A small image classifier, trained from scratch.
Training: batches of 128, held-out accuracy 96%.
Rows from block 3, named by matrix and row number. Rows with one number belong to one channel. Each number is 500 + 50 x the weight over its row's rms, rounded and kept within 0 to 999. All counts start at 0. Numbers have three digits each. After the name is the row's rms in percent of the matrix's.
# convs0: first 3x3 conv, stride 2 (model.blocks.3.convs.0.weight, 192x96x3x3), inputs 24-27, a 3x3 kernel for each
# convs1: second 3x3 conv (model.blocks.3.convs.1.weight, 192x192x3x3, transposed), outputs 24-27, a 3x3 kernel for each
convs0.30 101:434426513466497404480476527472495451520507540488548382471544461486573500525470528457518469493420526505433434
convs1.30 100:432531562466417539605479601422545549531441493495524537515432466559403498531408494532486429495631559560601444
convs0.31 106:520498468496445534490489560520486433482531614524562500509589651440492587562475471544479464502383518548532499
convs1.31 100:503488471578526503488535460524522455572463605484426545411474465526598540523631480431410458528507486482456563
convs0.32 096:496582480569551550469519596472461522553520431509538579491496439445437506473519495456482523449557528464471486
convs1.32 096:457578345536403501461525548470527453442516544401456544506462422574625607462424484466453385486444526589474505
convs0.33 097:603493501470496584526551533466484494500498618497470577584582470496527456388533539467522515531418605479565557
convs1.33 094:552464390508377514426445492491445565448545475465511495479485457497507611446526414455359418503452486480425465
convs0.34 100:496460550499566454423462489526534463507429456458468506556636492508506460458402575494493527624487495561667585
convs1.34 099:540443543453470595502450461437515547436521435446494526536493464488479499540509507495481433462446425476504492
convs0.35 098:447474543496502497422422493468565521435448523552498480532508498494400516539522548451543483420576452500487465
convs1.35 097:479504550525463473535545450453558484494539395538546549511557435542524451562548530531473493528510450606471552
convs0.36 104:557455473551415534498549504397452449576450446475583451464482527470496467478366463515599605593582593504530534
convs1.36 106:580478507401508423540409477506541467464520512532521467535557552416501525481416478537495527509465555459487430
convs0.37 103:593491506616572536536637436538500461476543486521583511509375379537487552561643524591486521455515537549533568
convs1.37 102:424474528499502504514472494447525470543494530408549487446554459510520628442539514488531537507439513513540546
convs0.38 102:580448461578522571633605469553614445573488519548492497516621600552476539481501538498463348431503522529477516
convs1.38 101:490492476450459501533540458532538521506475478486490564494530432544537440448448586479452513592532540495437487
convs0.39 105:470500476460436504511523532416524514480525475493417507553408504438509469434505490514459462473507521449528482
convs1.39 102:538505461543503581482444480602559562484649640489538641564481530479488539485443426440453570424544438426472550
convs0.40 103:466529578447576495403414506515567456541500538472449563459511539463534547426467545436521466545467561455450448
convs1.40 104:421530571490511618516470427489475475472495528470466544454503453452443562478557482532527527565513497510515509
convs0.41 102:476439573455525532475580534436483518458468548528584458488530452453616576466549484500509504531486516438554549
convs1.41 103:502428473593487491471545464563643444534496509523519524415550367533542423469429506473439544533501482551472505
convs0.42 097:489474450498480517527440524506507457425534508546476591547511491534481470498452538471423498478538474478556568
convs1.42 098:658502509518437479389632530531548479491518518472402468490458468527546421464521449571559442594570473598491487
convs0.43 102:478545520445570573459527458524526465518450514482507464573486419448516568598436440426482597432473506468490485
convs1.43 103:499485566439527535424488420503527444499580433477556394431487497455558558522427461553462557573552508476425457
convs0.44 102:415461415520484418507547413510387481516520433497475484559588504522352544480514545499387470550484499586531529
convs1.44 099:480514486441570468506484451412503447520581483485621432469597425476445464519464559520507448498437549454483521
convs0.45 089:480488488465512494483481502463479456491532520456526525480405449473395546523469505510423595443457511547521523
convs1.45 099:554462519520490593559528459528511422564441449521482522529573534553589561526580497508515521474402542550636604
convs0.46 096:430486470586511453532568477476446548554528528588567518508547455602532483501525435544484483560484500534495560
convs1.46 092:515503469539507543499517427483497505486534486555579541516414574560477544489538473447531491618478442545498417
convs0.47 101:509540526474525625470491486516533545499464511553466502558523456461453541468421543610512530571519401416519508
convs1.47 101:543585498575567462539608499529559477478572521425537476459471491676493445365518471483495495495518451453503403
convs0.48 100:415504595462488492415493532516443507447551487498575513442516476476516463496555568592525491467455489454471537
convs1.48 097:529504487550597469522530481472471498556511456540437554451490537531532479442515577400509432552442519555494523
convs0.49 095:466534435538526406510573507494460491456477459533610545540541518421505445421467511454410481415510486517445499
convs1.49 099:483553548528499592472469559520484490503430525524552521566577466456605548493535615472571536497476420422424451
convs0.50 093:510473626486527517501490517503543484495547569547515687493533422530632571626545540426451540473550436449496485
convs1.50 097:537509482477579499532479425475440388454456391527494568594503558462572477483486528474476452472483464454471459
convs0.51 101:481470564411525464564504495363458517515529487546494441612579609490482485491519468547553465491441473527532543
convs1.51 100:487522519522587517437438516411559634524454392531569496525525521472564540513416429480490421452458447408441598
convs0.52 097:441453455530456383497509574561490503514478506493521550650645556405467476468443496496568480414460375557526448
convs1.52 099:603396540439496530461556502497527464485482459485461509420469522536488478581589470547581516471527510488553455
convs0.53 103:612539476527561571524483452451542578500540507397538483574547545469531540446492688534454487458452513494505516
convs1.53 103:443481560479549408444572492522552560493547468481522591432462593611415449410459414611426574431463470498468430
convs0.54 100:426490504498500514576631480378440529501543469503495527431477448445474512585510569573576538449442437591474557
convs1.54 100:497451505470515520491556523470520479562440536536587478489505519556531460449494556550559449604569527420386486
convs0.55 095:511464503584494571514585438542508541441498550521451519486518485512484508456436519487512442598498559500504575
convs1.55 099:524475574487536476563384443592476435456562420582601549488532594406503391519557562516480490485479472449502628
convs0.56 100:473475433626468526478487462503485592601555545544447560533536593465420504446398458532524388647542499510547610
convs1.56 098:548474598450492522524488490461438478399528582542597522546497447550574405587430434509481519448477531488528507
convs0.57 104:551479479513466512485440489458425510429428533448531467508498397524477511513472453558405544465536471396528645
convs1.57 103:611660407480540523506532521460470537459506510457500474548417408455549516468505479514521465426586430526435560
convs0.58 095:535438532526510415581565438379572510552556510463465466514465518507543479427445468445425451493434516571557425
convs1.58 101:514552472520536539482490536595548535524495456538508544404544445506435511534457394565532575550558440530562490
convs0.59 101:512468482407511436410442549422559636527532517503589616569433591544504477488467455407465466567547487478474602
convs1.59 101:578483523514469380428511572603541500522513495433521572483492470414499504568557464510544477521494504440499523
convs0.60 110:486474510496511566490555506438460548440498538449492581436520462536526482545608490432477500488467452491472531
convs1.60 104:475501469502490495607453400504517473440486440480475548463557521521528485577506512468493433540474588472513476
convs0.61 099:499431501522484524425548510424528627531502452537484513507557416537472488459484454509526511501547540520598592
convs1.61 100:481467457495437389459453518453570505448534556464544512534490527403558462537546501488450564470441430545548433
convs0.62 099:492446538552468566515480460500529567486397545473540543520472458425448487406526462485543484448533512509524533
convs1.62 099:476445431637392542449527478567520456475498575494400536510467519454637562482490538566496525502464571477478610
convs0.63 102:494463438504500492472508565491495522442471479529532568599513561448543482516483516436542420489528362522445533
convs1.63 099:523478592489415548577554516448498468527529569456470538439498432632645558404512492521573497541496527501501540
convs0.64 099:478561492536563561551492539492502411521460544412463499574462519589487560504455516468502496481469474559475521
convs1.64 106:462485486620473456493529470554608588621663468530634482545545597458452519472517533498528446482548433506493603
convs0.65 100:505568402571475509529540505355455512475452427434463537508476484475446614586595480514571484579496420533406466
convs1.65 103:549442507521578468488533527595558514527489419491548548464503489493496540508517481482443472534471528523503527
convs0.66 097:531509531450436483432444429493455589472497511491575536527471575534509429545467416451554433535475442511465537
convs1.66 099:467390418546452476496473565583495448482453511481457419429381458479604545501410508495514532578492491463548462
convs0.67 106:495512577508479452495438479583456486416461387456421488494430452539577454492513489460465469469587487535520477
convs1.67 105:494528455438472473465497600522476496479462468442544565539494456464569498497566542527525506483505519535431486
convs0.68 090:477391477486512553506502460487513519471428528575483512512502451431434475493522486518526483511474520502540415
convs1.68 094:537423572609373515410481516538436513452529359463505466445581425526416568485513563539628538533451457412478436
convs0.69 107:531515542535486450624505417547524539528655440380597443478487516495570476600567519438448474527473513534557538
convs1.69 104:505543527485494561593481501460505469505499470444558568553540498522632596577530502586538434501481536510588585
convs0.70 104:523529566449472524439516472513492571513506581575471459399486425519541491593623504502539563469416588529486511
convs1.70 105:479529382394560468595520512463586484486516415502402544452605465503538581531618498460514572542487555483539494
convs0.71 103:453466488428496523409452552474454411501489500501407512526427494458455433542522509499538475579489556556513451
convs1.71 098:448487475425423482517443478473525485483487436541503566564534439565497620490491541510581569504548490415473494
convs0.72 096:434550543466594583554518444449487416526485390480352479602454558501477460476532522456380494460514522482574485
convs1.72 097:478523455469502473437523544516511470430525516429518538446493532501448428452436435482479593556543607487553549
convs0.73 099:530467499482495527413435436595533482410544502535404487446456517495515556407430501516470499404436572494380429
convs1.73 095:487603485366581533497525481461524513461502450513520373504506458571525575464494453561484594529512456451456407
convs0.74 099:516513396515511458513437537520518515388444577550519557432405475496552493548598503513449645564485362445477531
convs1.74 101:380465486448589443484543525513431387496540419542495568476483570440524592487498472467337482633489502497522559
convs0.75 098:508547416519443522397563499495525538499478462439548434553437515457464481479419531461453501551557440427514396
convs1.75 100:564424516434500565447480417467478543532500473436582541466469443570563559528573585473521474441485528474469492
convs0.76 103:530506476541470538558449502424449362504458502542496517508458464514481462512508527572484410487502399530538420
convs1.76 102:477554563614492456495562536534527430482620507453498491492504542516450387424457482451444496462482555482442487
convs0.77 097:481533489468476530429519542514406477571399520492502549446399577524581489514486498500692550588480536554517602
convs1.77 096:519547526542552490453517520549532467443498477561468487510539519530535520517538523541671507566462503423508490
convs0.78 098:490499469426503450540517566465430490513584470433602495461567554531499474518520546496384415503549474550556460
convs1.78 097:440460555505441548505447416550506497514580503444459501585601456439480515503485461498579583512545554564547457
convs0.79 095:489529517471572501440502533501539520572567558441482529501530536408424518569402481476445476455473496492434453
convs1.79 096:545474488491506465503557510527449513469421455477481494410583482527530533467467533454539618517530555500507537
convs0.80 101:479536478495518508443388480524556564478427636430495459505449574511411484463516477465472537422510502391435545
convs1.80 104:479524570519453438527476478491465558465428531561543423534461552567475601471473498439533506439462551448535597
convs0.81 096:454498518424545581484474447477490474524474474404438520478580472605516507552475588481460429483492477522509497
convs1.81 094:558434426576530529499463494508585559486542496538421448528503599506401491533430467471451539554554543585557520
convs0.82 097:460509547480437495538517444539467469543537400433511462584489603378500488390537498568546560564548504526542456
convs1.82 100:512541392463439575489522497525469456553525505518533545508542489587518551377537406463440435457475508518497566
convs0.83 095:502461530485494536603468527567489473548512431472495591478546528495566517512555522381407508448482573497525545
convs1.83 099:457507474471446515453498492405395540427483473448472496568533522463501448406543412509481466555620511519499551
convs0.84 102:535542525383508522446487520439503483512535457516524477403447470508479444502470523531444550487495449492448437
convs1.84 101:530419527483459516405544427505515584534490507475419588534527599436464509470467505529493557541452576592636590
convs0.85 104:569448432490450573587577581504543529479486495509479539418533530564575400499527451484461608506516641447497519
convs1.85 106:504518539462590490397591471476479550582493489554470506492591508498468451496509567473495591472503465602475477
convs0.86 099:537490448546549488462479504465559587572443393644562463492540492522556505492434474448572589437462627513557420
convs1.86 097:431475508543525455540483459524486539539567439513535522426500531502433556469608502565502490518549524572467494
convs0.87 094:554420450489498559538495547436406470495465467598555607449517538502511508612508543477471459525525506508406538
convs1.87 094:438475472472401557522454462453409569442582485542560574494512467463520593550473429460459447471483444526510579
convs0.88 107:488465492557494478518544557511523520607481556486486454556503496510464497505487466384541540484559528592656566
convs1.88 103:446426476430490475483492479484469478523497536543558431436487539500481539529443436484443451518489501612542514
convs0.89 103:503600508565497499477460437567459430440486482530444468514511447546570538437476532550500478530532483602523499
convs1.89 104:400530506459608520445547523490536510437464577467480494492533491498396519490539534518489582476505476487534501
convs0.90 106:422535597526508497562546548522530487530532595408479516362457453534443460501508555584499495494420517564472429
convs1.90 100:487578466446485473509556506620516420594529452561478402519554368478504485516425487523494502370642646491549373
convs0.91 096:463526526402444545591582574510539447567496492552521532504429511489537497502370489495477475488407535443507416
convs1.91 094:482467529463579494443507500495458449497529487504448466567464406461469504494422534543495538487508469542455592
convs0.92 100:482518516542571593579523547483538477570429516541544518441514499460512532556486585495493453525564572467461423
convs1.92 096:584496463571558439554546549533492499533456589482402492538491418498516494494437489618543499529512510547494533
convs0.93 100:485571501512441529404513531462473534444497529500508494461515432481531519580437473507517520445555545403458477
convs1.93 096:431517431499489471463445492547418444502513527486460603495562591471504439504475489529532484434580481454433534
convs0.94 092:456474496520504531468542562520518461465514512472591536533574549446517476423475482602554561454648477546444600
convs1.94 101:518518456567465498503560482546550558519510464472475533489485495403337450542532515465499531480480453498471454
convs0.95 097:585467448490530481529541486510465555524501559531656551501532541572526509510443499499475382566504446548447505
convs1.95 101:454477503513529422614548472494509564521522447514547567582495566554519564526507498533515564573458490462468465
convs0.96 099:523491543455554453575484448515511462593513506472569516477563435461409495518469416430442613435460469483450490
convs1.96 104:510482487480500457463537392516508439520544466458489520473495489460587528499479518536423495506520478615488535
convs0.97 100:450593582527429510498575563506583564515563494626579527516506585430474428479453533473457503504517600490576545
convs1.97 098:491476510520527537452523517550471610420488484411537490430458503517580539484520465420525552551499502437531580
convs0.98 096:468456535468441537490530512409507465496464473504504465493446464626454509471472499484529512406436490514450491
convs1.98 098:495515454487426513471564523459469463458475459539480546515507496482451359564503514545544538511534576488560411
convs0.99 094:446477528419420605502522536534398477563490451485431471581575497430546593505485385549521516567483573467509437
convs1.99 096:518482403528556454438508432457444569493509470508456424469464427528444408556526513457523554361456440451504453
convs0.100 102:522403563519408501514468565499432527434398498458528553487428478441471456433470556593619509473470443465411483
convs1.100 100:524492533493502555526408516510498574434511526490472553446474568510489503507562563500500489547499518542460516
convs0.101 099:510570388551410446520465369565593480438499581488528533579568515498499565450607549554484450477533464592596557
convs1.101 099:439498451527469517481519514513543514530460419512495469566543480600558515537459445489514521552383442528537527
convs0.102 105:428500467539529466520455529531523498519492490563567418445601531566503568560530477523530473529488511520499595
convs1.102 102:468482512520434460457545473381500504537507486384550548529526603476482421421413472504557501513570404497431413
convs0.103 103:554474504537590569480512529461556586423485562479561454512555539508496568491402412530448530465552590474531595
convs1.103 101:505512500556499560460546441424533397457546491485362488512512553490500460486515572429432536404521543476432500
convs0.104 106:413581554544497498482466563434535407487411523518512472546415459470568518440448463422491426526512544476550432
convs1.104 101:499436503420477523428495536513485454526522463446491576511526520532469498413484568463510586568473534550539535
convs0.105 097:463429555513416484518558517506528552513475523446428524447545523479415519467491587477559466503534520644491485
convs1.105 098:566481488549495451401473459420508524521499534470560451576483392489475548479478517536603568481483444509541473
convs0.106 100:530462473464497429419469519573466433509471490519442538491548557477538561464482466553536443503580644390499602
convs1.106 101:496502576498483461584457473421605447470507544492377521474510600455455491472556464464486470447469455436428552
convs0.107 099:468509391606438528463466478412425427522412505535520560560512526526376589497582516572549437407556435482512526
convs1.107 094:417488520508556544348506457494461515496563601517486548468475460572472480514453488503539533463556469507508452
convs0.108 108:442557474485507486530532502487503435487437454460480444457465503506583520503509414576559523450533571480523574
convs1.108 105:563437485485517534534553469562436527489457539517487418431476487506431426526567508380457548543500438507536501
convs0.109 106:503476489522511482499433401459466558543471452493467508530485494599490554542501523441498460506512567508402516
convs1.109 106:459521485502514522535583512518441545456548503417502533471512479470399475494559477560466517515551486491549572
convs0.110 100:475562518478499463415508520443471477568458515469461526482525505436472476426477537437449397476420411425574503
convs1.110 106:569452537562447458528552518435625572420559614478518583490648558477457540549540485412536461489446449500396455
convs0.111 095:511487499508529412453521463489516476489464507482492490494510561519492505642532541599495497436446516456463425
convs1.111 096:450504531525486479548505546510441518564509455597456473561570543498510616566514533415533553474451462528578563
convs0.112 107:510546476517496444475533490536462563519514481549549432445476478525542549489440506557481423474482462547531535
convs1.112 102:511656418525449494494511474485442463392514523464467454499489502511460510569560457523476523506577592501406611
convs0.113 101:517446460517530463388541555497436507513480495414540472504546591545551523495485532583569460482393453565479419
convs1.113 097:520535505461570561556473512441468499530481408604497483522432504564497425496463584457474488363441560518474522
convs0.114 101:539498595581522518514426486497455546469525499502501499446512487478506502590503599514545522532486505430439505
convs1.114 100:416537577522509550468387440467421491540491590515508559464547591462363495532523455369537460477456475480450486
convs0.115 104:508591552543501550435527593547489549450571449521524537527523500535503466571457465427471516520476658602466558
convs1.115 103:394437541501460473465529499504505481555515449548447465641447453460456576470504443505468503538541509585445430
convs0.116 098:491519485518489487447546521521484489443527489614550593514484465522476501455465515371497440484573497482576563
convs1.116 102:512540538543502479543527409475522513557413505430490447452545478455467559537555438604552411486462496610453486
convs0.117 101:499454519455498499457543536478409394413485447640510500442502461596488516592576584525470508501458536484468501
convs1.117 104:483468544444584423440466485543521446465511437526527524519516510547438490654536578584369485463466490527519447
convs0.118 094:609484510523543519419508477524503488455465438409500568524501527533453451474499508643427432478508429506598446
convs1.118 099:578550523394540502556516530551464504573444521470568470487440610412511448575496451561521521592456554466520531
convs0.119 096:538567514489500534539525523464520528519423596602477505460492437454503472484504533567465548594524533508554589
convs1.119 099:511389479504458480462530502506595517443547394498529462576510549502495419499400454439556473425459523454542543
convs0.120 100:510499614537473536466464506464468465473527435553561548581560445523469407575537623510465537412602550504446395
convs1.120 096:454532482469500478583482503576571524482573528519520484418536424551505597524437532530495485593578628549566562
convs0.121 101:451417469518479421417547435499483512476450444475399477506394503522504497533394506518482486490426477440482534
convs1.121 101:385547494469489452495555428508488608535472523455481504488459512540502503428457417569521500497484469432569446
convs0.122 105:524532524480475519492421489505413503536460507398442432550451497535459509470491451528606440433496478392507460
convs1.122 105:476553477539556538481465473510428586504562500473394536578481539495466514522454484469473598458451472619487426
convs0.123 097:503547561485453439511492566410524475436543576485467505588442428500501557507529548472591497510535445403532501
convs1.123 096:413442483476541524535492460475421501471401517517420444476495519530504497531550574518545457437535571531567451
convs0.124 107:463467470490460534526559502555464462560506473556484513468493483549536492459438480535563589503495435491477456
convs1.124 105:448494506410503455460446509510556573562473445518567425544606492392446464540520492460472443321408572380506488
convs0.125 100:449471472513498428528504483499512430542570536552509467571651516522523522424421435567482509469484525526531472
convs1.125 097:515574440492553566528357541566498613577504553508611522410587517495447452491451453511504487562533450506522517
convs0.126 097:505476480533497564348504484449506515473496537485526474548573615492444498508526508412430481469518485561515549
convs1.126 101:511539519496479491500447569637605522540484509518539509498472628528551449475537502489440590475374530494546518
convs0.127 104:395539502557481404543477547524449442444538367564442450606549445504464547529543505455441519555420602558529549
convs1.127 103:540557514496433519532540504480499528546438514518590524547554496436526468387613517459596470509496559497473508
convs0.128 096:537568519583524531488564523507436477515551463493491463495458342594469467521552503478442444451558435476502556
convs1.128 099:527584410502498524427501481497481499464520449486529494550471479500501590438564490528454546434405404543394520
convs0.129 101:583656597536553584640520589526451536473448521536453567479455445521483512494537504571461561530521535479481432
convs1.129 102:495413577461531500524444505499359374572450459492505401473516564577435553485458485616518470524493566480491535
convs0.130 094:523555529450393477554579589542516595535451485463642503521544575440430511565583538503489486476568568528435506
convs1.130 094:401484452403521480567513521513478525519432467553508431462434363592563484516538446406592455546525556459535538
convs0.131 103:503461464552453521511520496565494602543501541487462529531541470497459563454415600541477527515523483385511528
convs1.131 099:491473496450400509507535506435411418513606595582515392544583474486481455504494443458435491493445527453505510
convs0.132 101:512543525543491504521574461454522484432526500444458388439509405445495475494417453476476458542461504517502518
convs1.132 105:580511494492573517600540433557427475549460486532544477550528505507489484524460523520447511462527498507591561
convs0.133 099:521540467546620561521609577411501429561395469449487534503479436430376526393523397433505466453512528481375538
convs1.133 100:563532460528453536558503567536399498490540561447559490523505463381582426531521517546527554422491500548511586
convs0.134 096:486543426476460594641559496454473540475546454452478517457472544483510473486438489470509364511543553486544523
convs1.134 097:480481524501520456467524514533518525481418421511448545575504476488516450486480429469491466515523548424490520
convs0.135 100:493475484426514517462479373483585471557531468468561543517480438623553514489562539512494485461528572556525484
convs1.135 097:499566532473514473522448458475501452475505553497569488445489438479498492493572516542476459444441535515540389
convs0.136 100:458471483500451481580493468515443426431483472563598521528467443488459440463520530430522540533515487389551521
convs1.136 096:510486465530438532425509529480466377477492579479523528562514443470523482403495479535493455516505446549438469
convs0.137 099:417541491541524520471533487468500477443562526484573569488587559499538426481487492465520430542507542414513461
convs1.137 099:453487514644421514504475491514466433531509470440587530586386509456546505437510499559569511474550538464486594
convs0.138 099:439472496516420518428464580538483499555468542510504553477499502431452443489484636447466485422430511472472511
convs1.138 102:527486501481532546473480370560465540437429433423413429528484435492565513505450530534528512557538543573476498
convs0.139 096:426488421415544489504609548515506411521520446546618507548421432564468490523518423480376471372450465556465399
convs1.139 100:452634445462419474377470595458485530460479421427537542547436493378435482553515406491402513551533481559474556
convs0.140 109:406482477432501547500547534549473471544537456434485477607460543432501420516482467482565522560461486495549459
convs1.140 103:612533504524525481600465453519552540492428454435402528583432488342482500460487480474556505444460421551586445
convs0.141 097:512561607517542532577595463424496555493440586469547499449369521513432479474386468542458468410391483579415484
convs1.141 098:509442517498496585536498558464499528514522441501442346525482433558487615421457455443515656453554483463475475
convs0.142 105:563385456493483440433511484558440504567546438535450493496503508545478522503463483445556508448462449610483428
convs1.142 102:594459488484394505501434522485500501443484465509447482540456583485426512446546504513499505423461471500535497
convs0.143 099:540530620497504594487520455505485469565536551562554510502463495538412573468565477457534532486550524475523531
convs1.143 101:501466589644373486511502454466492507539418511496487564582590532525436450476508495475458453449470417484517473
convs0.144 108:383497486447531455501402497560453413479496410509560419418490604513538536521488466456559567582516473564422524
convs1.144 104:528513532448417608435523510558457505531428527519508351524615467371618556483493458488493478500408534498494524
convs0.145 112:388501491464515545553596515518500535541461443486485417512527436521497486409478534526534525464525505534483566
convs1.145 102:568387548584527482477433498540449562462637436444521507498472405419536521359560511547512492409488574433455476
convs0.146 095:468498533455488463456511490420557495472510480561576489488518495505519402417499556464433422461560521469454440
convs1.146 097:528410530474536603518461474533434479545451520565520485423525506512520459496534512488502543485547484585454418
convs0.147 101:508434461512456555482391461504541544591475509519471465473524532457495521527476537516440524480565536471597556
convs1.147 101:556531472488569473500549502473455576438470523448454482429459448480472485463567502496499446463529427505495544
convs0.148 106:450471476514464519457572443454430583417518564509568507462518573432455515520479514555549574479505477489461464
convs1.148 102:499457517592466538549478483582521534568523578488510502621423424430469483442407520566474535497519483585374568
convs0.149 095:541461476439515460359482467453480516465464481459452387446456475472446457533603568586542519503466514504491532
convs1.149 099:510560493577490481470456485531605484467558503510533534482478529468456516497509447480517526492488457529485511
convs0.150 099:435498559502503504453482536411461492496551540504547574525435426463458450472520486489570537570468685560532589
convs1.150 101:468519544491452446577469460466469591526507482564452568585445501481474423467557506470519392524502501580471466
convs0.151 107:569485501517517509509559564547504546495520543488463440527517481432584498502471510455554417492541364384490623
convs1.151 104:469597441426474589508470551521514489524529491477507559485452541516552491442391461495483634565469460548497497
convs0.152 096:518440467516493473497556508590465543530389439541463449518525500509426441484447562521545510458534515517445555
convs1.152 095:454529518536531517537440538519487526579543467491478556480493484479528449495366512471482465542506471619496510
convs0.153 098:521490454559437374433520416633522525507524477498453516508573502472525401481504521514426408516539439483494607
convs1.153 104:521426499417578451518497489468574489506461564453489404481452476512659579531456627598483494538428483565534451
convs0.154 103:473511526516550512451510467496435419459531527521491469463496468460440464467382481463426522516574543470458481
convs1.154 103:427541494477502509542446504494451538547472465533403502511405505536580487413573542453440567495479514465545462
convs0.155 100:542498492503496596430464535461493512509415514496459471593430416463529439525561628497474467488500507466452503
convs1.155 094:481487546501471519490416516474488488478508494492497508480350469425473490526486546447530536415519560501432461
convs0.156 096:475528652423603553490494469457440482514521552484577506493502436533474550456464535476456434495484465492476626
convs1.156 099:490547470499448505610614418439501571420578518485523509449542459461443381474422479506435475473477508466538530
convs0.157 104:447540465479459497473515560527455483600554540570506569456475511556380517489571453530557563570473517432530545
convs1.157 105:524448547551458462423511554563486586434529466383468566571455530461457499467576475467513451499427458448405525
convs0.158 100:448444461503456507479547448520373470520421471554493455505450446528473604427537500487502480454475473475530502
convs1.158 104:495511558504494426450480504459517457439414542411468542519469463444539381456547496450444643443462490455487548
convs0.159 105:456584515585502501424453504419429531466482445491491512445458421526412551635614640518496516513557527446471482
convs1.159 100:538460497419550614450481585522480553459533592497522567457461420482550635540390495440470534483510573496477452
convs0.160 104:465562488544505472588544518497486527542473480504444488504462556429481620459462506411564493612490436589495481
convs1.160 097:506439419511502600477582614491472484535475576449497457530500565533564492533587473518409454530540496485459481
convs0.161 102:509446455380409493552568483547478492460499528531494500522441461454645544512535519486490575530529585487427511
convs1.161 106:533490517554501495491592431475464540517501499523568460471604413645553586464432408579489471577476512526510501
convs0.162 091:495455610516499510494567420473570555508441457490495458558432549418454408482446500567427540524473550584524505
convs1.162 095:522566583465583328521432473528489440578528516513515397478466459505595627539527533509581525406494501451457469
convs0.163 098:429589559482462549508554582582561558491578553581533473518622497587580496544506483434443532493467577480547544
convs1.163 103:471479532510494462521616470597516500596607546457496569545444504504471462391532421486503429578511484473452499
convs0.164 098:577644588575519487498476570526532570554603512592493427512531509480496417397537496511462616585587459578510489
convs1.164 102:449523446477594500521456528485469410502405462454579536521516542460447591558482485511438418479580476486517474
convs0.165 100:495530454453535485560550523621575471501497573512536500560500514489521454475449506477526607505491530560438512
convs1.165 101:428550451489572468445572569511532455465448430532487397560574460496495447462515471577552503536510421557450556
convs0.166 105:580556511488547531515472474444503350564510439475545545543496516509507548499495492529508402509456428562490489
convs1.166 107:513493431430608649431531634544470491544514597459498592531612572570565523486516456523432505458551499546575473
convs0.167 104:523511480526460489561490444455479548438513586422558514407509532480548512487502597567492558549493547549438472
convs1.167 101:501539488564377583443479475507577575533514507486474608520490468603581593488421410472473404397419416519491479
convs0.168 103:429489558437496539448544561442500503506507527485547517533561473535568489547564495482449548539445504497418516
convs1.168 108:539565436515563517402427570421555470520526522462494580463538530505446463572517449549435577402438505482475421
convs0.169 106:569646501496534520621543410523530456418478508535539432518363477446477500480461471448544546480450468466454514
convs1.169 105:514473475468524522507551538528516529424554553434493538531550598490446400481516555453516436449348462518585504
convs0.170 100:504596555571561495356452571450458547571496454557502435470425466648488588537578533520452519442469498525466381
convs1.170 098:455526495443413491481625496557499456493545430539551540427470499451399523481564590488489434370476410481523549
convs0.171 097:518463531479528485521443432547439422454477489562537460509439533588523522486470546511470477421423431524439541
convs1.171 095:513581469505508512482471583452490509450478443455476443593554520506503502513677510438508495509535473435475583
convs0.172 098:439479402480646559471521521494555473516487467521561416447453572629521413493425510524463586472574533524568478
convs1.172 097:426543559454520444529548562513590611436526489519474493586536532568577561531514527452481441528552421514475476
convs0.173 099:474556470534565545504554530391604556444476500508512485520451544504480440487650585425485449536524510526503551
convs1.173 099:488488455420534496552507551509495529489457456616446469482482572465462497529543602479457432466482415529528479
convs0.174 100:468477503524564416483496419564483517433439467510468544462517508517460562523408580538399561479523466537572451
convs1.174 097:434549593518577372522395504494509465542516337441518498521482511395508425516522531496486505514463490514439586
convs0.175 101:404475514421475447425461401510475501556510473534472457525470475631451467587398573566520531498533476513474499
convs1.175 104:524473536541458454459454497540605508540501447540464534520500531470483505442488465460617510546458531503575403
convs0.176 097:466477570437509476570536403485508462444498464490422443614520541529494527565556476504491541444501392466343543
convs1.176 098:452485440490528456464521482478487514441532460534402408529468599448531465475497509526527548518452520625434535
convs0.177 094:494532436490537507572500500448527491555579471512495504508531517543541504424486443499438493455525468450438510
convs1.177 094:467522491447555521535576580469460457572390600486565555429486431572517665481500445563500581490565536502414485
convs0.178 096:467536516438567509567473493571494440520469533474500501653619508547609586598550555519374522516629498557542513
convs1.178 096:510581479450544481577477507610449541485453456536474531600490576480522436414512575462454491507456401457537491
convs0.179 104:483424501485409492407493564475544493550500468525489518548489410488430387478552513456381395418483460565550525
convs1.179 103:443530494480470438490414590496498538548454517580447396471510507581536503520534522465484507549444434549583594
convs0.180 093:438522457438501582478401396535473538534555532568595519456526518545526461451548577553518493505619523456470395
convs1.180 096:586539440571455561477464477504526492544509507511550376456525458556502569608606753540491472610522516462543492
convs0.181 108:472534500490469501507570517483435487506479527483608501525437495534426500556529499486495448410613609508531491
convs1.181 104:568462458534455521483417471496541455410517389429486554592494540502442545419436460502523475465434476448489463
convs0.182 107:479523470480541532586513511432425523497413517429449419505457456487418446503483502512576446473502407465536482
convs1.182 109:528475583596556466539511533528494479547521424463514425559487613456459552499425516540471561455484449478514531
convs0.183 103:454473466538493452467513485401524539496528473469558490536477483512542476541449367492486468536471456491536484
convs1.183 102:500495507496589453555413555538492554494506560478490507471551556490429515465533478483598481445508408496481464
convs0.184 098:514420529468520524555416433432549453448569512459446504551525559428549482506474481520552524504456432500508443
convs1.184 097:579439467440529525466507495478424448437484513461461481497518509553534516548545577425424357611575630451432438
convs0.185 097:501531605414453515508484480489489463439477440510524491451455495449507538453517481433556596495481564468500498
convs1.185 097:505486451467432513393457482402436621525571620490384493411399404359482531508575460477508489551482522464607518